{
  "targets": ["voice"],
  "wave_channels": 64,
  "am_softmax_margin": 0.1,
  "lr": 0.0019,
  "orthogonalizer": "polar_express",
  "epochs": 37.7,
  "weight_decay": 0.2
}
Rows from block 12 of a small audio embedding model, named by matrix and row number. Each number is 500 + 50 x the weight over its row's rms, rounded and kept within 0 to 999. All counts start at 0. Numbers have three digits each.
After each channel's rows are labels from the 100 clips, of 14976, where the channel reaches its highest value: "responds to" is what is common among them. Only what is clearly more common there than usual is listed. The data: read English sentences (LibriTTS-R). In brackets: how many of the 100.
# c30: last pointwise conv (model.blocks.12.c3.0.weight, 320x320x1), inputs 80-159

c30.141:461490534420431522449515539533530411437535438463427491468523477578425604461473460442542527517353587436427576541458465557440445534438476463512533427571527522505429444496543611533565525404506527559455522529517516535488470557529551461499507518
responds to: voice: female (95)

c30.43:519542448553524507641536490496454553372431502487511496484493541550531477462540504541457516511484599516454431489435486549530474506553434360515539431512518520484494480549474558450451523523425545458486521558534516487503564529526454521502522455
responds to: voice: male (100)

c30.49:512448550489492488561532492518459599514515480386545504527535514509476473429401536525596403484487407438511486542488484509625477484477442538522530370549512521533402549558481529493537485493490629537473451458508515528585407418530474565491587565
responds to: voice: female (98)

c30.302:498443478525500484585478423451477423450530498492500524458422555498487433506512451557423554565498450500527515465446481581442480501376468468472507418577601487398474475499541532504440477522467526514502488485393479467547455469475444526493514474
responds to: voice: male (100)

c30.305:511463529455654535444562561484466556478468468496458564507470488444535562492504427398433452429483571463442545560404597419550522516421453463532432580521559523489443584585508469486459515512452583485532509474396391499490488437458541478398462503
responds to: voice: male (100)

c30.128:496455600560420521542526429521492476490421491498480447549561488601484505520554592442397473374526581499454532440495469515471464530532506489451431507480513485614564573507522472522448496532505512477421543488460516460411499520570457568562480435
responds to: voice: female (99)

c30.136:396523496530525472536389616495524534583486516618418480490550464549494556503550485530453515512488366506498526474526479518551529584471474511509481518407450576470617517527512537474465538428444565459484432450544444527457469480556524540510550419
responds to: voice: female (100)

c30.110:429546564520477564462480529530456456520526444531513502481518563481434492530447479386509463646624412547449428513549513463445559563521497458492479633523421505451500491464416585447531515462500494480476584536493509512505499536541603540523490557
responds to: voice: male (100)

c30.53:537437594505470537556533569561583486511439437445510497529477384501535526539492569535524568529495444413537487529535526454516563426526506522551445529433478472577513532545553529588503471560438484505496519442557561525521538523476529586506515478
responds to: voice: female (99)

c30.297:561523529401470444516476524541483430542557508581536489534539620463497559502618424594525508465491518362508467459535509525530551477406481476438522486549481567368490472471449523525546560513420452493512493524494479410540498534469444480452447591
responds to: voice: male (98)

c30.255:549584528496455415555469495567513516534529550508537529556443595511515468486532551524391544489562593492452477455468449399555541426563575496484481501525491451525506506540458518469407383449526524533559525575621481464481485453458594509410546590
responds to: voice: female (100)

c30.13:524546391551480512486482526498424488558422497496535540480517505448406544454554467456473567550471477483465521525488487489483466519505504506432562483450466505517564467447501497423389430464518522514483581499421521421505471490489511546513481442
responds to: voice: male (100)

c30.131:434454441476482553502531483507522468434469467501411377517553545504555452447485494427446449586502428522433578533595441493535427504529418466583475438519518497496428396565559541506511442501603561510404420575487473586508470553454491518553464514
responds to: voice: female (100)

c30.23:463517460497426559579462437473506571483517515479512480547419472524518453495526505545464551561458576468545500469540453472485361591426438471507474533485474469516473477520540423509432469432607621511476545513447497515507461568552518493494485541
responds to: voice: female (100)

c30.41:556520472511473588478544477482517520464434514502511516494500524452531440513526519512577531380541429459539614537502497496461492454533482508522464520449543551443527481439452489476500442633519620530517427561571459475503542501510547453500499425
responds to: voice: male (100)

c30.122:415609587458558596491529547428510569514591520552535463488481517565591520556447518520481467548493417468585491487509467464528491515521414459462456506587526518470480523472526517455553482475503550515470449511451517578437466518523504513489551568
responds to: voice: female (100)

c30.158:463449522419489514593462516427493462405468503415542511495555513576482447505552474478549522463439604544492407505460490519517363471482517442447434481501527497519477486575512474538460439494557496496488493442585536398444528473468550491532504540
responds to: voice: female (100)

c30.86:501471521529472514441494536510453483315529546468468473487518409467544527494466551448554562459511478406489539425472549548473505499520518490427540574557588490571480614430530534557567484381447514439497458558404376478534474524529567567539530503
responds to: voice: female (100)

c30.195:529556507555495610526551511462506501569439559479454443550448412442555479428541398476444532403569507490570487434472450469557494528557448497504523493457470483424541443495496505445441525467508501515565521465443437498536448607528550560527465480
responds to: voice: female (100)

c30.74:550575593514483486414472466442488454478534498533458551524500625497418548474460455516609500414477432590359588468480438492479445494511494444512496517550537485495497518571484583449445432562395573505464484472525545553537505577433518522457522500
responds to: voice: male (99)

c30.3:567531508502466418558512614497470472528547511534535523413634494401575504465493537448518450422517602509500547506456421495436504454534562503501448566540481502480503442546443440532535533542506418423429497613390566490534446511521435579403539535
responds to: voice: male (100)

c30.304:522650501515407395455408449495593566354465497487517440470523470370490484418549543487497525488440473507499510484574439591532494531503477530387539478435479430556479422504446505403554546526497462408523462435458542593565500483510474602507590418
responds to: voice: male (95)

c30.153:506505484466484524504566561512533469508525487454528551525417468484544542505481562459517523417558486578438436510573504546375365510415580532528438492517556540467391432581557513539504488491480568495501537548435463493505591541476429487502501556
responds to: voice: male (100)

c30.104:504586482499466469516450472425446548533547438501507480535588528467451512530456501498482544514503528502559490510518521512417616465498552468526639593540596491501467546425534553497472467476536556618543549575528571425465542497512399441533510434
responds to: voice: male (100)

c30.144:512534622541608443576507548439552554462516494443500498527480473525495400590522589594518506513486403439471514432534533548491403550565455439544538420533491576445458471510575533503484487424499484511449446501537522529487540554483477419540539536
responds to: voice: male (100)

c30.177:519589488453488487416444540401529524452508429438512452469488525496516486441426519557526505516372554552517454492431468547459508536424518475581500500540474557465538591556603477493508480465522397535560449521508477470512537507444387466527455593
responds to: voice: female (99)

c30.201:497568532505553496535568521538415470590509538486614451465530523586568638559444532477518483499418530469436500392603480598481464515566500499470508447480526463516479536486478451458587623548535519527565439589604496500483356483597502456445415429
responds to: voice: male (100)

c30.206:492499458544502555465477467508593539513487415548517498478564488425448459623494526560489464459482440511493527522478499419448503538562421479508519477489535542489521503498511411473548532434438523594480522581521557538493483579506521479523461450
responds to: voice: male (100)

c30.262:550548461506472493474516587480572458480532474532492421508548479440496608493471522414547508456484538491582594529489531542524559453506467510573469521443559523439529489547496499379512554454528467473415564549485454490516550432519532558517594546
responds to: voice: male (100)

c30.154:499461467501518566467503524520539435581499522620421390586480489500547550440616595548486532437501448473505558570538560483404481557476542535502487467473548510519437551505505446507485533512598494541593576482443538412489603475516418520554405401
responds to: voice: female (99)

c30.106:429493448491607470488561494472500518468515501456536527470610520443346583504518393551510500533515548473493444449517414501503635475527544503535443459513445425524592579444526502471468580470469447541525488402611436540513600457430443464518444418
responds to: voice: male (98)

c30.224:440519579471556575490526601465457482450457504521539533565452531448475513468579486549527503507546485555510421350534497493520575555503440540411542427389529553493530463425419518518513568493439533470425533542499513594468509443464418616443511489
responds to: voice: male (100)

c30.226:508471432503457469457529493510500511553535539432601503519502549501565452489527575489447450414567453505597529496504478462449482458415557471487509512420527457520498471520383481493487487463552472439439526557483415483502542516452500540466436477
responds to: voice: male (100)

c30.219:451552429537612436495563490547494447512482471527493493504479483483469462525554460507532545417550592443399488520491512548533484499373426495514531440580520535449468433512531554535561562496430491475491519470448506461538481460448507535489499550
responds to: voice: male (100)

c30.232:522406451517481465510437471548594459473421534476570520567518596508472530480472501490477514438580545406603509477516500470585524458511495470498418458485405547511494476576544461535506556399527491516433501476583566455612587506429484519430620488
responds to: voice: male (100)

c30.283:512546514560535440516489430484547509470601550517563529454524540460425452495467578537455557464496449479491493520492440443551457509539507476430458535465439449525527581483522461517493462455460553558499452453520461499514527490563521502556450585
responds to: voice: male (100)

c30.15:465545472548434572497502531430502560487529518535468529451504518505537504589425564561482554544456467545675480556505391554497583416581485506548458528546464514458579443519528518429550468460477534516531538483509510583517509513506441453524504522
responds to: voice: male (99)

c30.215:605443487505401630465489487461514419507530606502510501504517498575570511394522490554467400464447451497463487468451517486530561444473479525471528468450487551449476541484497477520522496447484620502479425573470458464554453527472452556460460470
responds to: voice: male (93)

c30.123:552435425483580521454509462500529629493478536460511452479474517496399527550474550483569565430532479553427448499491553503405478502540366522518515486462508512488584522516528441489511514450625473457526514487544448439539493549419516526505575468
responds to: voice: male (100)

c30.7:426575498529467476487521493548523535556533453530480403533478469461534500534487453410495534456509628515409540460503550514447587547522482535534457471481475493488490441581500529518487432459445472548563551470508353584553448536488426495532523487
responds to: voice: female (100)

c30.248:467587588438501524464510538470556560580561571452504487487542423516465455580575496514509505504493509543498512443522503486485482537439593436530545478486551506430407552492521492574464545535437479513517497564494534489501581466532502522538494460
responds to: voice: male (100)

c30.35:555530498545507519458419472490474548584523463491516454456600494462500438506480496471516457552585609603560491501421532495534455513509486429489437471508440592528495525492476527541486512549453435369561353580471459550503471459451433502564454468
responds to: voice: male (100)

c30.17:579560492485529506506390543534488453529521500481557462493474319386491435500444423556617485471478463546588575494527452481533487531563525494433512546527415523420466557585477489376608465564474445616498353417455626497522551480442504502524435603
responds to: voice: female (98)

c30.312:437453472512410563435540544546541567513511454458504464518577574513618499531463484466547417426503509570583478475540470441458496556457486521490557568554529519565568528489538355543501549594408461502514534496447516600539576399517440399517436433
responds to: voice: male (100)

c30.143:494416567454466526511535459490510546438481443464511477514522471532498445417566442487435556474458442556446576449518402505516560529494526505404562532519452450420528467439595421533501536467513450543486427621509488488515584501603570393466543454
responds to: voice: male (100)

c30.237:672560539463474580468492471557446465476481530499454482430428597439545544484543540473590503526534460554481549415432478534518472474511502531371604575523470494470604494470571468521489514434471539481497538501505400482544467526418560489565498517
responds to: voice: male (100)

c30.199:499545501384573505439420490462492562488482520521458528456446542557462489510511425525391519545526517476509570480502573540537516501470516492572516519559459495496509466556486479611447491486526487495554454502501450512435498455465462457534556540
responds to: voice: male (100)

c30.10:519483561570502543467583502500556441565470474488564462480495520500485420577559432443309583476490464496548447393486414463580453489524526493468618567416479547533485423533429490405527527524531521575488495431600467466498504648472475530460531513
responds to: voice: female (100)

c30.95:532577589514528507493546386568517436541547425446459418441445505402451459458488460484509473520475588480526473546439449536532550424422512477552508573540492467506546464448476579518469524483449373417439511597387506422489539527447546498573491381
responds to: voice: male (100)

c30.300:496507435453551372423505499461476562573576370537539510471479456462410546420479494505553504439569466572458476543474466432531591500581425493559397504486534543517494553499442469517468486409451478492482485550583483533539537511500603518497467497
responds to: voice: male (100)

c30.52:444494437499544638537507559463518589526455519509484463452542482518472418479532457501478512621505505519543527475563459511503477464524505394506602606469460473463498526464432452518548532446554487457540461496477513529440536433444539539534528449
responds to: voice: male (100)

c30.97:477578443404601450510495469507443492456495503481567533456455390496560464513476471551523438464497487475481475398471502439538512575434451489499416453545427510460509535596523431458470484441533531427493467557480398587575454459539533501519524545
responds to: voice: female (100)

c30.251:543484561419458539478418500438496447509563446582451481506542464447498421497612475489678487489481524583518458401592523536491564481538439409444452492511452479553472508517461482515461454527507612458422408548527519489515461529437544590458453510
responds to: voice: male (96)

c30.245:522482493436545438484493547472483519491558466530477430550507554514535482537499464497505522489549379544542506546568407508484436583453468482401546607470458469578410419504546495582528499471527489552464516553513520485472460493549479646506565537
responds to: voice: female (100)

c30.298:503550438543471452572445545448522539444524498457442552467557551371514482500482473472445476449531490550389572511496534494473406483585596537465555503525530546546440456467522547482493441571415517439456405497476474483533505567417548533491530483
responds to: voice: male (100)

c30.214:595462503589426560533436525445496600523438559450460475521494518486539434568546398552352571511531451528514522481452481491531500479483431472613493565560406513534648546578404501544516436494537518557479545454506438465511452508489418517481444474
responds to: voice: female (100)

c30.184:548512531457442443478432510468462503454425466478637515524528484413476550378492482473501520540469525505462453401507506553433535450456510503464606512502462503515489406507458569505518516491480504460501574493503425581621522469415565373484549421
responds to: voice: male (100)

c30.202:548415457633463487516538517471572434494584442520414466500449473509538617491550495443466535467511454497451481459516489554564461494516480508513476568507535500463471571440568626618596589508442460461444410471461511563541606459487512484426509548
responds to: voice: female (100)

c30.284:507506488546475524554490546579490492471496444528478548549528511405523521504481473415447541427469511434413524561503515404602491505478510437502536457431525465539499501549624461561460501508539457577486432554438442428524484433448505564609596477
responds to: voice: male (100)

c30.32:478461482495445570485466440497455455502510513506420555457494479496485429455512560625421456421486512507468469436406476504453614486530399508514492531494519533527458516535558466551500421437571459507476461560495524523424534452458575536462411476
responds to: voice: male (100)

c30.92:602476480514540432430422470428520451487406491454558564541515566557465555555541421514550432483508487434492486545428486477442477457454512501470536570492451565518443515471496506496490448566483548568394511500545540589472474498562563540550480519
responds to: voice: female (96)