config.yaml
arch: "ecapa_tdnn"
model: "audio embedding model"
dataset: "read English sentences (LibriTTS-R)"
train_examples: 15625
input: "waveform_16khz"
targets: ["voice"]
num_classes: 2
embedding_dim: 128
norm: "batchnorm"
activation: "gelu"
depths: [16]
kernel_size: 5
wave_channels: 64
wave_strides: [10, 4, 4]
widths: [320]
am_softmax_margin: 0.1
am_softmax_scale: 30
init: "orthogonal"
optimizer: "muon"
muon_scale: "match_rms_adamw"
lr: 0.0019
momentum: 0.95
nesterov: true
orthogonalizer: "polar_express"
adamw_lr_other_params: 0.00089
gradient_centralization: true
gradient_noise: 0.3
steps: 4600
batch_size: 128
epochs: 37.7
lr_schedule: "cosine"
final_lr_fraction: 0.01
warmup_steps: 920
weight_decay: 0.2
adamw_weight_decay_other_params: 0.01
Rows from block 5 of a small audio embedding model, named by matrix and row number. Each number is 128 + 32 x the weight over its row's rms, rounded and kept within 0 to 255. All counts start at 0. Numbers have three digits each.
After each channel's rows are labels from the 100 clips, of 14976, where the channel reaches its highest value: "top examples" is what is common among them; "loudest" is the band of the loudest frequency at the time of the peak. Only what is clearly more common there than usual is listed. The data: read English sentences (LibriTTS-R). In brackets: how many of the 100, against the usual share in percent.
# c30: last pointwise conv (model.blocks.5.c3.0.weight, 320x320x1), inputs 0-319

c30.235:114147114114082108141142145196115101127121181108102201161137077139159069140177110093146088134173183158154104125171135193104129051143127123159172155104122157126167078127170149063137145190132113121108195055170170161179120131158093102197062172163151139066163113150118121100149117099150128165109140153135164163150130110085139113140156110132107153129109093161156109169205103163118171163099145103107125097124116105061161133173109106104129144119130144170162103205125090121157125115086143108079110097115154150106111111121106127199084103114129150159104108080077065083116177132190153137132106091054098133150073099117114148121139130111130102103133123146120108184142138136130084092064170135153128131067148115112172172140109184137116103141107145129094129083080130177090180069119091094090092097159120129118124115175095094186109054142141108140119126145113110106169087163112164109216105094113107103120093140187173107094137109175135142102137140189078097162119144085111131153137
top examples: voice: female (89 vs 51.8)
loudest: 500 to 1000 Hz (46 vs 6.7)

c30.105:148126108105119121173057091144178109107133121095115144100194110163164109166170139080089143109064152169176119116147135210133152102066130134081154134128120180129155084086156150098111146094183180145087105119157139137168073119131181097196118189134178124152082123051089084096096146172135111158085102106153128097112184173154141142097102157164150163114151082169189104124156112148144096091100158086131084087108119148045087135118160078162158125119177106130154140138136143095124076152121191076109155166174110167133083108126151130087103110118130152108128155138093120156152142137135152114092130162164157101070086106120154119157095114163124187129198092174046109142185103144116078098112127128098095129127164131152113108159107162128163156119156103136129166121137155091172128212125093162124129109130116063111113073075131152174121173126174131149106112117097098150135095174128156111129083073142202151133171173100103103080138168183104126176118134087124137065131118110146157152113
top examples: voice: female (97 vs 51.8)
loudest: 500 to 1000 Hz (47 vs 6.7)

c30.252:142148100080120133110116079137123114081213181161166112102098151178159064128110136138134068121154140121108129167111135127158108117156101186187134073157111087156149188178148130101154147083154123108166151108125166140178137151125125108130112117157113141097098110107161121122130145135141146055155130126133164084107119131136117116183093102132133186143122123173137098123107113176176053172158171192098091105154093136134110157129121131153085067133132111105091029142092195081138107186154037104127129169145143165104168079075081124117169125086072157119158186172169155176127219172157119168157100126145128145154168111166160151161082095112063148141141124089062162150125116122113121171120132121101182099110126118118115108106179156145105139085133124102160088126098135126116099169144143038136115171102074181165149072169133192077088176114130181156122140155115144157150121119191112146158129118116095152105139175094104118182127135130127126144099113154135129078108129106114111192167
top examples: voice: female (96 vs 51.8)
loudest: 500 to 1000 Hz (61 vs 6.7)

c30.18:156151169122146161148086145122156143148092123196116161086153147146131228128090143148101119132118123169112163058143065161131132151131075106097123150092126135066129165172129109128148159074174192108125167080090109162128086121075141209139094138147125136111120084144115128090198088178149085146080107125143138140125142108103143099131164100130132054107057114143103098149148118082144106073146187170102126129126118120147139159127118121101122109128112162117156138156145152075133113081068114144109159130203118133145153128152159151178122172098150106176093125120180090125172105159106082174058123074106145161185160171062103129176132141110154134115096166161110065115204162109122146137113108129118114078123194126168098086160137165104132145136112120138214120151155156166103155104167150126118156051151156165141141158098110128106167176105102155155128051167101164206131133115141136157152098102150126076120071113125148101151090200135185142155083097111114121089085112137095068115130
top examples: voice: male (100 vs 48.2)
loudest: 4000 to 8000 Hz (76 vs 5.7)

c30.303:136166156137140158126142174105134090090154154131180093079091064122162094096132121100081096202140105113177093075107074128177165185068158132156170131130143055119104121151172159204100069064126122107090062139074149142142142170100147094193174155114134112103104195185137159119144118100094155102146134113084111145153081096136133151116088108115116134164123137060139066180146138136168109111153099144161095148118125126106187140141100163081170187165148142155124148163190151146143161136147145168141101132168129180112098098141167047184120089149143119149119195112147125131102147092153177140151106113144099098135174125125156154113118128149140114059209102114099094062086111133135115130115155121117082156122110090110132139078116138112185134078160122086072072143132085058170150158136189080140145091135116142110133105185119147121133103121132174149179147095075104145120137104164108123132075117073118153170122119142118134132115133135105157157108145049129168077128056107088128123103
top examples: voice: male (100 vs 48.2)
loudest: 4000 to 8000 Hz (42 vs 5.7)

c30.126:143086095116095119092116110090152088143126109169148170156144189071090149141107143127124101203126164135115129122118101146111210120203149118079127075116124106144097108128191083114135155127128083173127147113122161128183140103070111147105142175121113118137135175129097149101145102118186104118146132091103094101104125131151158180162125195144142094077214093114170097141145120119125110105109142123142166150153133144143128116149134114161098134176114186094130144113133150094084165106068109129149138110109135072146089153171147167099135122160153119060120145107108092088174166171163049079173083072110122123178078098081124137188101100151136108135139112071103158132168157132113103125114166118111079060129159099122105163167151166161184099121134077132098146145125122061061101096150090160091121123069156084122122123074094211109166139064151109063132079094134160095103132086183170114186176140118080151103146173134163158097099100118117059080150109047141141089117118141128141142139
top examples: voice: male (80 vs 48.2)
loudest: 250 to 500 Hz (38 vs 13.5)

c30.179:083147142141176141142102200122143149132090092094126126109126108189120095120173112048169116140148143109147177153181103131150179131180142192151123122183076118098128053132106139135103103155114135159163073084119074101156184100083127118105124150108106106145155193139123076106120098098150149126135135184104124088107142124117119100073064069111093143084073125170176172208094153130095064135102106132149163145174153108157118083106156088129179173146132130127132140163162094186130103102103171115156148138094117151117174102180164134119099141077121063117100146161110135156125160162123056140158120105130118134177139072107183074125177168122130159161084139113122149166087139142121109133097195178157136149183135168098086161160121134109041081133154125082126151171103167096129176189098114058157130086077161156088092179160188108132106139096173123121123137148164137139169139097131102086160186104105156071145146155098124124149116131127130164148141101123090130112053089126095113129140
top examples: voice: female (90 vs 51.8)
loudest: 4000 to 8000 Hz (69 vs 5.7)

c30.46:101154174137153160096159092137082180099094110153099109141128091222151138151168097155107068068128130114134108154065155152112129078174145188133159100141184112127169099082094164214139138137090142125180114170185117180099051113113080134113146095079093111155095148104116181159160098109114071055123146091117108129141173156172103127176155188115175081149203102136103064090122141195160154134092124125123136088109112080176107130155127140111122171113124166102060168128094168213138089057149195182128110152111105139084084141094119127130109114170120106098115095131168089143150149108103133083167099114136122118102117150115146085133156136096141182132129072135128168137122133144140107116057129169159102115106092116122158179078106104093134154095157097127115152189133136091201116129122187100158073144108154120069139106104166142109161122080069135134111182135113143154124100117151143164155119122122148160157132119098082137119134177142126067114160151090099158127136134085156148141168
top examples: voice: female (100 vs 51.8)
loudest: 4000 to 8000 Hz (65 vs 5.7); 2000 to 4000 Hz (25 vs 2.7)

c30.236:137174158179112132144122100099139129089091106139116121147174146097128096088139134118104192150078115165123144147137095133137102160168099144090087116156159124068071145164105146090120190111199128143162105206150143097125150183116087100165139091157141180194114096135148141161138164173178089126176080140131097111205146152107153105070114129080139114208171123146166131139087129115079148097164145164119080116136122129086120133143046145148216139142132128203089136158171127144165096130145131144165157132106108155135114131086119179168125136140178185123169170147116166114091105077169164132131211181126112113078138118143154130089156117134164091091130098119127128105141126096055164066163186170117124067075138107119098153113157168184136159102143110121105153160131122134125171135133186153126100146093119126157055124060119099043161120163132123110124137123179129093123165110131118088123091123149117121110162137133112129096133117232131113067112112150071163102115135177196128119152
top examples: voice: male (100 vs 48.2)
loudest: 4000 to 8000 Hz (65 vs 5.7); 2000 to 4000 Hz (31 vs 2.7)

c30.229:141061111129117133135144117137114145110187167196086115135153127121153109090130136156116099056181095148079200155114143150110157139123077096095104143105105101146156148104151196168128128082103045084149133067157133156125125140146106100198143132119197130141145116118111152107144196131082149111146116122133134149144110155131117125114102151160149102125143129155155159140078159165072160168134100111149197128116171140154105096182177113150111128138105141152123145139194086167130100152082147147052085137107099088120165155120160117097151122130166074138166083143128114140125184098164172105117117142090148099129138153196120147148101092151065114157118135143112135148136083113185144113139098080100168187212111094168117077137175122102194164127155149097165040111121141132122152163103144108164180126185104136136095158070117124073171066119060115166136141051128176161073157144159142119148088094169101100082119144068143113097132089101066104141080095126148082118173074111114079126146
top examples: voice: male (100 vs 48.2)
loudest: 2000 to 4000 Hz (37 vs 2.7); 4000 to 8000 Hz (28 vs 5.7)

c30.247:088160151132152170109165127181168140159137174056114157127132120084137170100170131208153089114138126066136126138135108141155114110192116095118215154142135098114146169144091101106082136117067140109138108168132088120131123148144144113116096111166147089168060088158164133108131134112138155098127135151092107120113103134108153102138135118123157152117147088150196161113171114116159143109113124072105170112166160133104112144123104122169145140122133129098172104112061108113082150131105101152170153151220162094143112149118146107107139121076064140118166110138172120144102134114077145155060169148112154189114147140091143075100117156132139118124151161135089189153084147130167151068112131143133192107172105143104212092121162096244129142099125085102135100067158070202124124077116115093105160095094070164094146104111150109075153130155107142075125142089120088104140091090082107123056132081161160127095171113140195107141119122128108104063115208120136134144062130109147129048170
top examples: voice: male (100 vs 48.2)
loudest: 4000 to 8000 Hz (75 vs 5.7)

c30.261:160146143116081110164126151140124094107165120087116159144147175122143141163114103108123140138108080143074149117111088173138084171121111112114071174083116170146145109150204089106137090133148172174125207159169160110082096195044154111140160169126099100113085094199177129136049118109175125091118163143152114152125139129182107177137105128136175127138135135152090114125143082105134152147143135056151077118106156123100127093133120097124165133113080107106144131150155101113119074147140117123116130131145169160101086092117156160154134080139132125078062106116113151084069118173126141144099075133176096117101170115106175134133112114073120173117184110071133090086139163127127175100100159131191068086141179192139163166090126097130126171164170145135117095118108113166179141131160089109134183150113085140122125122143138157133099043138130129171096164115143097114170093120115085176091088087058189204189122119173128107105112167137134106063142151125131131110059141080142203145190
top examples: voice: male (100 vs 48.2)
loudest: 4000 to 8000 Hz (34 vs 5.7)

c30.313:087124093119119121183181161134132091142080163222134156146076166116051092148096151155126149108168105141073119168150148038146109128141124163065134095116122105156131195137205109120174115145150133145087155131149180123086095088133168162084176164091098145119146144099135111062137112151151153143125125152140093129168112115167098151120141108164145106100150166187116138175149156140151146106140127161103127166136105158122111067134175051162135095133141141134151120125146113097098169085124128130028124135194179154163069101127075149071142084122156057144142138158074119106141168131161118147139115091181172142154194125122145124151185128159109154128152159046187166161111066172124130118136193183145160144112092151137156111093141112097133111119154127084084113112107129102154089099137120139156089119137094143138135104091109152103135160195175131112141111131113132139093185169204137131058113171119140146107102107109135163150097118074077151104123174125130142204150123147160059127164
top examples: voice: male (100 vs 48.2)
loudest: 4000 to 8000 Hz (35 vs 5.7); 2000 to 4000 Hz (29 vs 2.7)